{
  "vocab_size": 5132,
  "encoder_norm": "layernorm",
  "encoder_drop_path": 0.05,
  "text_encoder_norm_position": "sandwich",
  "text_encoder_fused_qkv": true,
  "precondition_frequency": 20,
  "warmup_steps": 470
}
Rows from block 4 of the audio encoder, named by matrix and row number. Rows with one number belong to one neuron. Each number is 500 + 40 x the weight over its row's rms, rounded and kept within 0 to 999. All counts start at 0. Numbers have three digits each.
# fc1: second MLP up (encoder.blocks.4.mlp.fc1.weight, 512x128), inputs 0-63
# fc2: second MLP down (encoder.blocks.4.mlp.fc2.weight, 128x512, transposed), outputs 0-63
fc1.379:523487499476499549489504545545517510444471516559500499485452460449544426497553465547529456521437465475483520517491501500509455541537539520484486403488521509442452504461472492536453564447509518
fc2.379:475497498503492480470475470533492546504499469429492508488512535592404512482565452465492478434550514540493511444492471490504533439450542455560524528517475453479496449503519477476527384564450428
fc1.380:569548515508496463497548540517521482521480493430549566453524521503532468518489479454402504524457521490494502490540579505524486421501524492420395498557537557435460465451579444513459476531486519
fc2.380:485524479614541468531497475459450490478493516521494520482510480516498511459541558558476513469459450553495525568482513556564519476493479469534455502515472465491536423608559516481532538465506509
fc1.381:528537506448469538480446489478424510474449484561513482497504484520566471507517448513517496538486506516472515447493442463523545482515465567584506533524515489511463551430529502527478498515526466
fc2.381:475475493482508485462490505504547497519494422457552546492454523529488482573417536569501477438518556439470544502512494516528451520520550380492512487463505544502475527493529452471492474533562495
fc1.382:522514490486483545514513491485546533546499457548449502481469479592493438531534519523502568477505470507475464511582557480492484519524482542517530506542548521500503446476468560523541511490513556
fc2.382:468479528483498510484459483497450547456491500464554504468473461522485593446581529485512515490452574537570491542453520487485543525453540468483527456495471510536600474497506456486530549513516441
fc1.383:506552497474512510500531507518484556553474539503540496543512489554501571545501491449438492460507503551463489536475602452442472522459501530469466497496428482501465544506603532391485487531474502
fc2.383:508458487511469554480498476451537482437494445540546506426522476486495508485528482497570521555516442499469483527574491567525535532492493533462475490520521538457500389479469452490508498461494531
fc1.384:540432455549515459522495493502508507492480488510519555498490473452469500527567520515488468480473444452487530523537486495607453511525548520428475484462421532470438502529459486473529412453557508
fc2.384:487567561453532570532496474487542450552565543479476521464458563578514463492504486513494542486516488576486427504496488514452497512514482507570495458554547532509496503552585459498456500595483465
fc1.385:537537516543530397503444458504491467462467482480571523436525491430549426496505502519524524498442489455529487446474518445510519474545476545529490536549448531476428485531513459540455452531539601
fc2.385:415451486506476476464532574408514465485479494492515474531464454597513529507512429420506468569528481472414539546565473534460465509433459517495495474413525461491527472533536565498481505539509485
fc1.386:491490522510473536413576496451495498498498435538504505423538521441545496506488545466437477480467496443478496502475459556517497450481437495518453534484492539616494527433527509467469486511508489
fc2.386:487487533437492467542574486501499491572453563464495557487558458483475495506511463461517523560475465519541509412438533497444495535444525559517482517512498511448475477469458459487513413453516462
fc1.387:449495541513464522512535523496455509516539502534472470484528442531507429562486558574458493555533501514455559513546557535533440460485590474454459497465445534490496545521480473541488401456539548
fc2.387:539535529516530416526485453549521492570535480505466540474482529469533480465511452425548511484442402483459449457468448497506488530492422542493520428487542463534493437471549546467518555490536452
fc1.388:553461568532438482531491489530516550484539453539535563442556568464506560541487484465535496468473495531511527515464538480538524495485426482480508477497478455564496512545539473544445499541526518
fc2.388:510489396463514478420531522485523564493566521518420469605516449495499496491481465497449504505472510456483423491593473520438455444479464515501491531579486520485448487441508463492513442504424513
fc1.389:471522590541558436425435472451435474495484439560511469496529485467444514514563542523496512513517469469485529522462455459505482550500433480541523476526495548525508512410536488521450485546511556
fc2.389:430530455525448542492527519515525404576530515485399459519532483514515558449487561556549488473600438445550490472483479495515499533467505547456489523495477540532570515474501464499585611490519491
fc1.390:422417486513451492457540485533485513529432508465472445458497498504512463549508506512510478537537525517495442486534491509517536455517482525481461518449487480552482574493556499518455482523467534
fc2.390:511472549522446567448485550463473483465540436476521544445499516439490518479507513522539466504468491508507535477508506509517541460465441496538474461445609516487470406465457530480506476506468489
fc1.391:484460578522469506459472466539568511480502555469481503448577493497444475550536474473535499501513444503484458460586475530541513537470542488523409473442553431465492447479514562550514523495503526
fc2.391:524573469491522477544486597450516530466474458508543458484408558508485459458537466504412492504427533560500555514561552510452524531493513533488577497571475572463510536498495461503514569444464435
fc1.392:476521523419491524503528572483560477489466501492507598470413436545429475449492460508440529478511505483548460460526486480501586585473456531494430474505481525526569477491489474501514486507513498
fc2.392:419458465508466524487493484499530555550516501529500465565590491466494557514460558455559466526474539519442539518540514465493442517484591454543444494519421507517472537596481506529508508470534530
fc1.393:478575504534515526517452481527480445507460373504551534613433493524516454490440487548514443507508537513536489540452557533510533533514496517522498544484482554519489516473529473512542510530586539
fc2.393:528451511493473513499485448503472579553511561558575524498530524504433522508496480475481487444448544478474533536529440491589510522530500482515399463478519409438514566470463474456511533485436472
fc1.394:461486543496439530489462437477579518527455489522468547556565528553536399493495553499450491450452496513518493430440413487510473528550477524582470555506504492459526470477494534526466456512480523
fc2.394:515450428577525517470564550481509411532481472470475515462494520526467565529573485489455523478546531530491559460529487496435572460511528581464416484491543514457539594498485536465527549551524487
fc1.395:440557466492516447585425468497486534563474458466507533545524482554431446502510438465466556472553444502498532501599518503580469447490551514414534456531484489503545499487434448546542482470503491
fc2.395:514496497524468493480527549532462454465466529529418471523523545456545534525515599472493473560432546495493459476493486496504458594532516447518491477542504548457488575454553554444528538462487517
fc1.396:537482532455522470489517491516524460513456555491510522503553472579469402481507419522502515489498472425530489449511467538537543532534465513476508428454571473503519475473520503508552499570458541
fc2.396:491473513561517526483500526461459479452573520521450433464449555510517580445474536524433503484535424492463533536567492462412512529529479542545427596573476557487477545526515528481517549429475434
fc1.397:452456542569457510531574436523515571450523504519490503470474506545537482459453462553472494466570531527467592489495593433494497514493586460527485491540458508501532486449517450572486481490467468
fc2.397:538540420452473527476450497455514510507497501472528445493488428483441510542554460433549496519441500507493457553524422508481465478497424546473472537442506499553476507512528564426443535469477520
fc1.398:482521511438571521513497505508516554520447476529533449507424448461461488523578549518498537585524509473481497473494514494456530488431468533507479511498520518513479518506477536569460506508468462
fc2.398:535433509509488466506440522547510458471529462505427547435530506522506507422431514499458504456462439398557505484504458497484488504520543513430460520554480503487486480457498434418463500539504461
fc1.399:505514528488522538536483556492561529549564533505453474453564540510488539530484474573472453498423498514525516484513594456519451550498454475491539488525562520529495448463446557463567481578527511
fc2.399:513497527508514435488496484558433436511433525478565541502519513494427474532489552416518480416533505494510500508470467504542539439489547482525584506444471418532564541562491551570533468506515453
fc1.400:508485507501540521504548556493502526470402523513441526520498527444504532593514534538460524558542459504567485436529599538510540505442532482486510465544500465586485544500499554491482504550441485
fc2.400:549547476510473483505475449528544470449614412481561491480509480541462530393505502526567527447503500517460544508484445538456519560502523487469547517420491508439467474519516487530542481477531515
fc1.401:530513534554499560489504525507589547542457478474485489499522389504501495482564585440501498511579460522486452499425529538578482523484467434489566473487501462491430521516547472476420502446470545
fc2.401:498515463453489504508528490474478524503544478507420543563444493411470588430446405509452574524449477427530553450491510446474533551541434569522527536526539478477502598448522542543605520532517474
fc1.402:532605529449509482494534516507533494519490546464421520514493537471523472452528480457500490467511502469485471494540438496449475461456505551549494562543516469569545485536545599537559483522473555
fc2.402:475492504437466585501457582536570528500492449431510458548478483479529539469561517529504577476492489469478493507544502503527541542504525553494435479460576496453509521466484613510444539515519467
fc1.403:513471466482471539484533546524510420548504573498509494519554472487492528436531427515401488550475480447483506485421545438467528552552546442499499394553517483472505496476505521541498497518515513
fc2.403:524551493460496442518500551470446475443482464479476546463523562478461457548494508507524414514490532514498492506476493542499495522574412574487542473466520539554391522471485531513482480508513486
fc1.404:423522487467413544484458528483496529570449528529496489455495501398505502448555462514531465442454530490487504514532508559500479492461481484578482480471539505569474467542461511446542525416441470
fc2.404:520433493510557502502492448520551521497481507492534443486406501507474521486517526484422492513536446560499542449502492493509610493494479476434495561602517555508491477513499478505466505509539547
fc1.405:516546449546516503530538473485573508569505479544452525471540543520486415542490485423503654511531524528476508504465506518457471413487513501495479429511464514565444530522525504583494484475453454
fc2.405:499431515476470452511481537489481476433480573466497551499498485434530582516524519510531462544480541435575567475499558576555522567505495549533455559540450577461533454498455485536509539563484575
fc1.406:488516460570496445450517472538438538487478529514483493549506510485554487480494490492542474491497491489468500442522514496536558473577538487528472509534482548479485485464556551446467447501487515
fc2.406:456585526477487508446481436526477564480490462489502402626509459444558569498502488472417504520446575511508452544486501502510487545476470578490502470486488478468476509543532496511438501570497469
fc1.407:477506392429494506501476596529523534491584516536468457577469540525546512502532439501495521470467587527551458491498537484511565510485521589533535496429501480551556536531472480492459495499529532
fc2.407:456479536568513536478487468549493489572459492506500507404546523487552564555487501544461472533525499474476558530440540560470380427501493436473491444539581537498484450531535435415553496517544529
fc1.408:469540484458545447455473467525451478478443492534472518494515454485464492477503469556533505530498482472466417461486547541463545460538474510411483440496462496533512573491489459514489441490411464
fc2.408:543515466559467528503500515446522524461620523505499452539454526506580500575461511453434513469478501570467518528518472438427477543501460446587471517558463476484512374512453552476509533448535495
fc1.409:463488589507509536464564573466488474511507497474511551443477497479554499431457471508532542545587489485497446546559520474527560448535435471568481484515499486521518490528470539470539503483494505
fc2.409:493439492484476490507419523524598569455429522446531444467453518475477497498589528399438479513456521462454499552518518488459501490459503537565440502496458451445493489508544485542498589535504525
fc1.410:523484482470492514474450518561510527495446491488469535505520567488465503476504440497426541473506495566556492454407510606522445494528506482445570546598450470528484428452496530450557550465519563
fc2.410:457509537480499476539597438477505494540568498481553470490468462500522469512478469549576468504463517454515446483544548441486529545445502464523441369444469531501510516462461431496466431516505448
fc1.411:468580555500533490436495460578519495481520510528533565538522476463516519488537464496441521522515533507558494519505445453484547493535538529506584575537501492490514544466441550469542545544499501
fc2.411:523563529483454562597547502543494510519530477549570507481541496489484463512524537467522483515517403491509522425470549480490428492501514539476424444469443547547461511467495535547431437505510481
fc1.412:445410561531445485505508469454544436514501480471476527478480462487428509527505503459536544578454464549505430523543526519500465452529542483481488479478563477536389480520476459514531476481518456
fc2.412:564554491443474528448465492534468521461537532486537455486545506544619491497518506531487414428492542416492537447466481495563549539460446582514509469516513541445547473491494487535478466511461520
fc1.413:445543464548437525495519496544480470483519551470515473505482459477447472471530523477522530524544487585500533462533483482505495542435497430516415472480488426472514504467519467532558537485429486
fc2.413:530452485488496520478467485491580479448499498526534449481487454485513468504509473565516475455449522455476445465484518536426597486550536529467484521482494513600473484497525526473473471471572516
fc1.414:507502497567577499432432493516457502427443401499511427470481485528474450452576466577473462485542504530491502543566572482508576508438484479479513494502579452461534496504556457456548510486450503
fc2.414:460516459420419521479494520524593419499566492487546498548522419487488489524426486530494477508402458549426498471509468443445532467485454526489524488531504472520548526482488515542435602433427473
fc1.415:469413502457539454476502460570450473485581502476474505455485498505517413480521479594460548506486565562588525476409545502462493490548515505507504451463439490482589448493483511411470396524513487
fc2.415:544517495512504510568478537470506512532446520575474449530538526452542462532463516472505450478524402448516511562493555572538461472489482518486463535534528502468492466504508428537541545511466509
fc1.416:379486485513473449476548510477539479500545560522556499439467432521557528577496475479474531515535586567503456509475500456503433561476546583526528523522520496551494560619581530482538553501519506
fc2.416:503475529569571510486502510488483458491411452453586474521529558453486529434583593483544421560419439496506526489500536538499534527534509495552485463536479554497492478411448484508456448495502504
fc1.417:469580538506391444495444584492560554489472497495571499506502509483514516474537432361462498493444408451535466546467546543488507526530526491509523544489531528503415510462512514499507525488492540
fc2.417:494528497530422493552528542483533556460572439562508477565557506490442548504475452471486505553561548512491582574575466458528551465451515517494501488460482463468509430496507529498507573497458477
fc1.418:542462488535509504517421475492518476461476525453462535535506523536526554578502534483492413490496603573499492460519471495553513539449442438545515574472490510546496465538543562468496516544530529
fc2.418:488551555446501494474459518492543492522565529491555491459529528472472495454554544427450531522474469418444521523467456497511497508527551539452548454581467470416510566488480458454514462492451521
fc1.419:465508535493490533456554506509490518459602437460468517506504518558492455525559570499466507513466524583490486530524382522504496530468478486504516585462522589472470488489502550482571518499559512
fc2.419:530479486459528517519490539472466483536408511539478459471422526459495489440494440571515449591504443414482472484562510457444458554502560572397502474489475504486550513510557521504473572497513485
fc1.420:454480426485449476392457461524556446497529539555563436515546518436446486512559466471505517455407537468586502451459478492468455491490567544448491503552541518480467558511586540514480541507501518
fc2.420:495503564495505492553518481457427529421447458403443555459440453502485476471477487540440448504515463494465451485523456466417490487481466479483478486452471493490518445447428492459493480509467462
fc1.421:480465456522497514478492548447531473467519498464502468438473555519521524508435473555519487540489442464518468476488474565531578513508568516499526447462420463543486445546542542538537502539460546
fc2.421:494473511393499460519434469523471593575494469444558488498488453537495493513558494461506545465466518518504507496534542524544455427461437495503478507529563457463505452558485547442457508454504494
fc1.422:501508596520504435531498542489474485472520424482482475571466582525492511435493454499523524550522484475542518519503516517465437442418540498459453526468534450523559419446511492461522471504478517
fc2.422:503529464462493450487480526439462521582461494457571506518518530554512517499489515461509447518517473479488509483442506448553444591471513536491471518384551489458422446449581508486488546536546490
fc1.423:485545572508569544453571461547513462498508536575524499553537500451445509536463525500581500506583482515499491571532498568557554473533495487526612544476580528478468506555482485476451470500599554
fc2.423:498475508550419499513498532476478504576504425569477542496458519498449473562513490464392552551490477494464422467522537482461502528478483548515479426485500458521486523482508528498559494553483391
fc1.424:520468530458497494508465511488553519569466413466513514470448499480487477443474477520516470535498521534459551468512470541524501514544483579506436525535473489486492581474548458512527460530491554
fc2.424:535518491498491533515488519492475505442496532526440525533500497551497568524535531488473527444503479437600466503506509469497563518551487463548557492416612512470446476469480394456505456444465432
fc1.425:545523455479493537456490502411477473513480403481462532501536519523509533554488521618476535506512387577498489473488511517571458484618508570546497526481491543457483448543513569527474493432518504
fc2.425:470514494427528510543490506479578528488491533534465463474485523538537468423490526434493486499510596464466501488517447500551548555461483524483570528486513489512490534516549477433489573484561439
fc1.426:462538537483512522437504496502427517488480479456442436415485541470477450461395486546590457494463526460553522558543438428504520504524499497519508561522475454469470449490418518493534545476506454
fc2.426:478418435508520417481527500529514549518460452503482526450537523524444475510490480515490535523511515487530493575535488484520494444417505436486501504476542496440538520593496460500500430464512496
fc1.427:506454486517460559453530525481537443540492495448478414476536497558466497585529476485508448483430546483492477483472602470456482476484504546500526544512439397542501508485505460458495506463472494
fc2.427:441475506431519448478547479513460495501513541466530488524480535473515510432470542458447534523533489513489514507554503540469490471445425416527516414488524624432535467529460496539513449493586540
fc1.428:439558509484465500509465481541425508508520480504519519518504528480509482412513528472480558447459484540428440532431552521482508472484463453529544525446497478613442530526491507475541479464460520
fc2.428:541456510530493545550465480497531487531543537523473423491502503548596573597476459527537450506490530502500500483581475471559607513485504583475490448559519502378530470464519568536426512572465493
fc1.429:483515523523484497500560501431524462520391490489543457556503457483551409526442487447548521481501464537461478509549453530566476510534503451506511546484502521544434484541468525521518461386528536
fc2.429:486536516385529495499509545524520417483435477526419548485455480510513513455494541520544404528472463461527552523493474464526556607481433525448469492505471497444549501517515443549519540480540546
fc1.430:524516498478551446446560529485529503528485515487532501536425543466477509439433505516519460478453493559486536487515521545549545461441571491473566471520404531523484498471415501556512593474559549
fc2.430:434443511517509568527489498499495580493518498539529542477444524557526479491492483534438533484437545477464497561571522497376456508590524485514405527500514476515507466464467466520499436524516453
fc1.431:495486541478560467488502543485480501432478555533486433540547544492453461443521437507469484498481564499459509481514504489583506462464474475509573517520447506539471524506490532415455474498461545
fc2.431:449456499513483536555488521542484480523437521447462506513435463542529578374501486501565491463521479546560453459485508515528532513503506516533485466573445467568459421529494451488540450488520477
fc1.432:477545524561495461467513533494574532449445511473496440503538541529492500526545546459527444552569456475571471536424462466581537492517501495489438515555468545493534607585501554573470489491548490
fc2.432:545500474526447511526444422394488529522494506444528497473493492471515510569484451451543494504425463506454506539466548492525458554532497490428527451510548546472519543453555478492544442507485474
fc1.433:524543568503502551478556474550492513478414563431543561482470491450480522518526484504553492498467538567503525507543588483533546493477433410578482413477452483526465568577494506512520504511488419
fc2.433:510505558543434450481404541503472452495558451465461479562531469540548498466527532486508473517431446462516472513534526530462472558502494506436431538505508470494542479546505400572416476529491502
fc1.434:507490534469531482476466459498646566565572527530508500502515516482468523477479528486510532536514443582522568527431496537556477506454480478485541461444565507438477568488515513440576443514476477
fc2.434:499455465564539545474572527452403492457476441470419443532492482576498516528457485521490474491502539495468544523468516494524531471536491545456497505532490468416519530521540535512484443386579511
fc1.435:592476531464470467496456538433447470585487579491485482456433541499469456542512440535569490501521550489461451480564480541487433487517459488526496442500520465535492415502475515525481483549479528
fc2.435:410521423449459458494491504555516506398513408506443434556522498515504482451438497495492557498508527471476480526416481437502495452431567487525531548549522582446460470524537502464548543453430469
fc1.436:386533444563492500540486437447428559566549476515516523538496467521548516534595528495489504569453530456557500492425513457510485549508515481474503520523512453516516547482456483476501515423498413
fc2.436:504510567453524495519503431479483533428462429525490487485510539513470494470521429495484473500451548543558460498529478594462502493513519434532475527486497511503522501509511420504431442503465522
fc1.437:514463522476513567506502552457493542552478520417512453497538464558463433515512471458579411567470564478441493538455493507482437516499451445452480513524531498496450555479477516437524505537512453
fc2.437:475504484531461485530462451481504486479564511564494489466477530454545499473513549517456521476462382503487517508558472490552502474506557548545492509388484508506574504465530511538511481433490606
fc1.438:523484522447422524542534588506533464496588574578488478468512501628547431481562512496530541453487512469431527457512551568464551487525548494522541522446497521560525488570519573431518414501498521
fc2.438:461580470570537471497512474479467492574442475485503467498492599399484512501482468639510467541560522572521515522443408493542481482477470505460496496482497524435497447460530488486513584575522483
fc1.439:506488488556468541433504463547526533497395518446414450524433437525479525502520561487517526547566453501509493458459498423553426545482514510518492492487518490471512472516509517474550417487442483
fc2.439:486463521496456494529470553390513436558534497467499515554509446485501495443518498531464457445445529537547501447512469571496542460501503476473522535450588467540526522460516522573487576445513491
fc1.440:457588512548470464484484553451496496475428519449488492498491544518542470444444487533535511495424521518450456465427457468517506501518583473478536490492489526428459481555521432492557474557445527
fc2.440:483546484492505523483487466530558533489497466538527594534489412493494561523559447444445508514541547521496518552548546461526511519448456485516526533521496536556533514451537550452532522482515554
fc1.441:459551524476543470480518443598497476456522461522497506515498509536568488503483526434562516490569513470450491478496547472526534573474535522424522445564451577534497475551494589500523506466563461
fc2.441:526484483568463533543478553483510468550485550491526514488452514430478535454468449539508473576471534481546517501456484532451452410516414516494479488546462480513508445438508447491485508462519516
fc1.442:575445510484490554545458469457530501534490515461442497516505504492485494476482536484472463575501579500525560493414569423451464497483452508525482582512504515565487482535465494494445456553545471
fc2.442:485542526491518537479537539480520412468531487545571457506478406484526486513470497413526522409472492511468515510481521621555457477523461492441547465560539480478530574536489441451494534536490507
fc1.443:493477485501494505476505567549485446546453502459505490505493434534539612509532522502492508479537438485436538508478490477436500459474474502425414495508485578493480470557525464462435393491482546
fc2.443:493544546498460537505439481496498557471511451550540502504527517487551473500473520497512513429497516454604488522477493495557482508512561551544518440428494487523473515544521575556572575506512483
fc1.444:449538544437512493491447409426541486516546493512458475462492442457458513543500541444449485458507526571493413433462477523471473511513439494457556464508430538553489483517444538497476481471533512
fc2.444:530454506546544540422522544522427508501390446518514503515517547503480475472495456521520511566402477382452517461492475477509427492461547487456507555463571483438450495444496419515514426509436497
fc1.445:523575475409519533490477478493584544508523426541442494492488456469541520524498468504506454556464439538484523545508399499483499556461524555568528570463494545529556516513520467516516495507490441
fc2.445:483440522580519480500511583476542497488522477439486547532447511516519485470509479545497581525492480468460503442457524464555518423528478461500519476470547457472440429485549495417494456469546550
fc1.446:523556498495514543433490465500508495464508447514521541516505527614542465537476452506509543479559483469487432446600501511551577475489483516520424511470523396513457505525508503522510553484462518
fc2.446:503552458457459485610476562515471523544490491556416448469477571449464479471482499471537551500493504495498471598436497485511498537518485512518560452426487526435517494503514582470477411516535512
fc1.447:538495557532495525428535566542558517513532487526513496539503481441558500528501552444530555502471487423498558441493518507490546491509509487502409568497446538527504454501533560548478433515492516
fc2.447:447452523428477452524498561447507488509463492532455402509526476454457494470482477519541596485466551473526504598567453560464503431551491596500518510446486478489470492509502518468466504530482537
fc1.448:452484440511520578467507425507506486488538488499598483470443485430450514512484528489426487514470509416472486544514534506531518461511560515497501490537528493557502534465544478540503535491539476
fc2.448:502584480560517434553545532535469496492457426452509475496545502521463550485484516541520489484543565561520476464486502459574499451501474476494537509515454535494456496528520550459500471445490531
fc1.449:544514530543551511507489461522517515498533538508556522493479558522540513532480546518501480523520504496497571553446584508589445502482461519420533468519474509558494532426519482529488472528591578
fc2.449:459491508552523486556495484504507465498519501514485512533512514483426527528468448414500479483472516563492490486553529447427541421529575545574523467494433484473512538398552495537565519517555493
fc1.450:477512489456503500451510510512514539512568512456430447501541466516496484483456557529507506533483461523526517503513504560491515513542444444530556574474574449497506614576617557489518496470486574
fc2.450:534520527518380484527512542493463501478493417403487484433507492539463507447505489401523526541535455443498516489470550479471493471471538518470525482528490517422526568513513473482504533528529491
fc1.451:500564511554457500442527440450450471464530512542518514480419484509521476492474477529461465484430490533448531539499499502509490467498464517489527484472495537482516485385574537468551577453497561
fc2.451:529468578449522436451480478527519487474477475473514532514582510520496490403550495474520535543560521488459501462496547534454474516519534449529469481560466488501445493486455447502456455546557497
fc1.452:485543468460446509514474428559496513446437515548498500549478497437458516513498547472499527518542519519489439539495478533463583462464484524512555518554508589458508449562562539526422467487435497
fc2.452:499460550568524504471530582425569482538500501523459502547530497579503449487533494570541545549490432511523513407464562440492443540584519498478503494489496478504428532438499439515508532533518504
fc1.453:566466516574483531555552497524464464532476527562484504495562489582489474504493468547572543501579579481528499482529551487450520542585563505465482484521541498514532575538521509474551430505455480
fc2.453:461533480450498479471474483506495461459569574510479408470394559433528502505486510487479486487464433554469490535499491538541549459450432541539513457419548547479532446468512552500456556549543567
fc1.454:495482539506532439481505409520404470496508463444513440512448455462444513515563535512470535529517507447512466425534454515489493515502460500385478534479501458512564473508514481383561490517486405
fc2.454:527468476523463576474493563519473532509480509528512533533555595491591544487387504503529476502492479528466527542445475501571531439508495513580521523509465556555485491417545545571443497463520544
fc1.455:565520532481519448502494447470536450520509483485486477459530523566518528427508422506447551430464458515467521491452466475480494482524488463488477477507500440568489461551566453486509531589534526
fc2.455:553502566492390523507492527498434519495538477437478477570554517510474541486576485470553439479552574493515426540518506426476504522497488494475475471557461528522571481511471438452488451452462493
fc1.456:399462546506563569534395503465497439531516478549487531562503551499494484524490499468544493532518479479556477515504523469479526418504465500524523474507523521456474500545413540479487480515488426
fc2.456:555478528528463548509614454573506498427466508430488530527565441482518528445501501498442529456546536504438470548468444534554505548448517509495453485512532494515526507420548469553498489533473535
fc1.457:504555546476515535557471514593442454487456523432512592531482491537526473449456471581572530551490512490515446424472483521498495500526468551521459500443564510505510465483470499493489494523447525
fc2.457:542506491549477470493519469451490529488503511601457455515505530496519475502480527437376558421482463534486561525464454512501588457550548510421511480506486513454416486477509476432497535506551502
fc1.458:476487497477553434452507598503553505555495464519541525477492518479520566547535490518406440528491441474521579523504541522477470449471440519581503445503509510486562493538454463496519551477502465
fc2.458:533501475493489552512498427494502446402486495469486490493521491523523413494508473495534575488488540564488461472503473554480492617481515464443481557542426517540543534559504532490511471522490526
fc1.459:435452523553441523556513517480505601510518459515445479460494573448581464423437414514490517457537472500510495512483543498511489543459504512480475504471453492548525524509515466521539489501441508
fc2.459:521476488480499504523469511541579503465514508390574474498479493477495465459541521505520508520466441533482502472475505470460554487515497567528471543507524551479452492451490572554510496504516517
fc1.460:557480480520386511531487530511507520549501490465513463526606421506492463510529518466486442455447472475532459429469459498507506528519554425495443495519523461472480562525536571483518442547559530
fc2.460:446504532482534493429460505495484487470509517522452466536447609487509532519452456519510522524527489502484536537603511573516510513555476565446585519517498502519520518520451507491575524494504497
fc1.461:448535485411424533468549517527411532516477506545488525504462509549583437496475574556455545480534600483494562545525456512485436481497540535534512504506501485448529402509523507535470459486541497
fc2.461:513500528475465454532453507546495466554503507505470469560568455457443475489460518495519517537500487554544495508501511443490564432508483471432535537547538495500447510482460579500562561502456481
fc1.462:529519479457548518396470555574508480499444487518510544487443469559457503559571459497496527515542524459530532540565544485487502539591425516513603493459511580548454539436542523477547481560519492
fc2.462:501462519563518502540478472514517462478531544536528489489559586452542514469487541512524473536398535489508442464511491554466490507511521471496445442501452463464511517574471449533568527481495576
fc1.463:465527504537510472521388548514633525490516531452436573458479476498481453526523564473456517501493425543465478452476492479549472457450475553540589494510436574510544444491480501474493454430475487
fc2.463:577468477414479536516590559531453507483449529555613441544518513545513582484500502551502451470516536530472510550543514466481552544487522468459404502460492468525453516482524534525502514445472487
fc1.464:507548538507512567520558523462498493515538447494507452558519491549516443534488434480453524476451515527461544498500503511490449544493508590467495451513527550545481527601480477490560506519472546
fc2.464:477487530480559658558455470536494535508472445496486523539544564553597507536442537475494474462445515492415575489500463524532536561483495467473506485508507547473445533476395463408493476463515560
fc1.465:492469468524545497506559537504587532541419543482490522508463466540466484547499488521479575450500505548496543506553468487554485511532488517575468573536491440552521516536488487575528524544463525
fc2.465:392509455441528496561502538474420485519509465533459508485568478530481469466513520462523475561487491456425420484497480493487496517487513500489560472586553500451522476504458441482509456383474542
fc1.466:562485522538400463428467538457495520504548499445427455427589482561431467544444439541465532506493501569512548520515481554576520502522483465514528497480501530453472525493533482533491480529510530
fc2.466:490541433496490514563421535554448526499521474492523490523463492477523583512502435549513499576530450484465512497491530500519509507556471525547455471479604463543471503554496508516455457459420443
fc1.467:501503480481547516535506511495460498491502496418484477526563503461532497406541476400459486510517477526430489494582449498493516501501491554502470506451382507534495474494538507516547514456564541
fc2.467:465444461536529533499432522480567469535482449504582517483433427567495569544456532579528448475491496493512502511441465529490519458541394462569496489519623517494541478461480487511474496558456531
fc1.468:448565469502448504484473527526472493548527487472463461578489457478468566530470449447483513449589517529592487540521485466536489492503488563505533488522460478450503473524514506498465435540479478
fc2.468:494487616493557563461473527546522477513480481533496492491469526467466448563455557543495496473390390522422521544468451536513439490534536510480480447469525514522557498478443464452505471417550520
fc1.469:460505560463499517519473412503509539473615470417506557498519527528485558458507508464505526487477421479509447524522452508525588511521474566428471454489565488573524469546533510498460488519466450
fc2.469:484534553503494593494472519529454480566518514488451525488514493432515495453490453542487487485428547504441449480496510507536439476482520472554486534568473525554537545504479533535471528509530500
fc1.470:572511490479533532440482503463589487492516525489456467514537453551458526491494534477458549556468513505504468509470471477468510496472513541554573429487477549467546440591505525467431464500506536
fc2.470:530452471520488537553427510454435548536536443484539505544546561463493515540490448404552495559417558556515573522554504525546442522529459495431494445476534504507496483489509524486546487549530479
fc1.471:520523483499462555416591507459529516556500512565519570477484513456525538481439486508527480505445537507528560485430519488512442507571413516494538542433509527517464462568462551578523453525459489
fc2.471:477530580470554454522508556530488502472477495474546484452533482522483536538563554473549528535581470517496488526478519532504514431443532473499498504539511472507460504505478487449487484528516475
fc1.472:476485516476533526454463564496520469507488517506506490514543458578546492470567502541530531475495441484482537510471469481527539510491515532480508424541505518516395453507474580462486531511526512
fc2.472:528425533498478485528554479519499545463475518523512496499450552417489554507547509461557529556494629495594497561452486508505445488485541454483532494500466561418553470499508464474535527452522436
fc1.473:475483515500479507536503496541560496511480455417463514526492527458429532518516484424522551484452533519457480435472447406481498468607494456490501446549479594439473465522522529513505539484482492
fc2.473:547582491543518526453485502487456519540473508614573515479493413474523463490499486456467516571500471506555517551480496514560439537430544553506541474477491577521518484531530438479495467458531475
fc1.474:494477520475461555510527532449474520508465500497514468448517451555467432514627579390465500449493515479501475533541523510549502451485493502474508527411503488509422486528525483528512576544460496
fc2.474:576555516460552443452493425585531468527537448514477543537452528463522582466425421506517487578499505479491553502546454527475500508426482432537466482523512516436512495495493479493469460518485479
fc1.475:505470485465505518530473536509526532521497385443510462446484414460486464545461479584527483479529511497468426465499569503486467444496509477517466558521490527487539497510480541523484446456460444
fc2.475:527501459522471497490466480492481496452557577558435541553543483491462498464532507499451496426425512488512523560496438500499557520504459514482508408526512420578488518507540474485431573495563520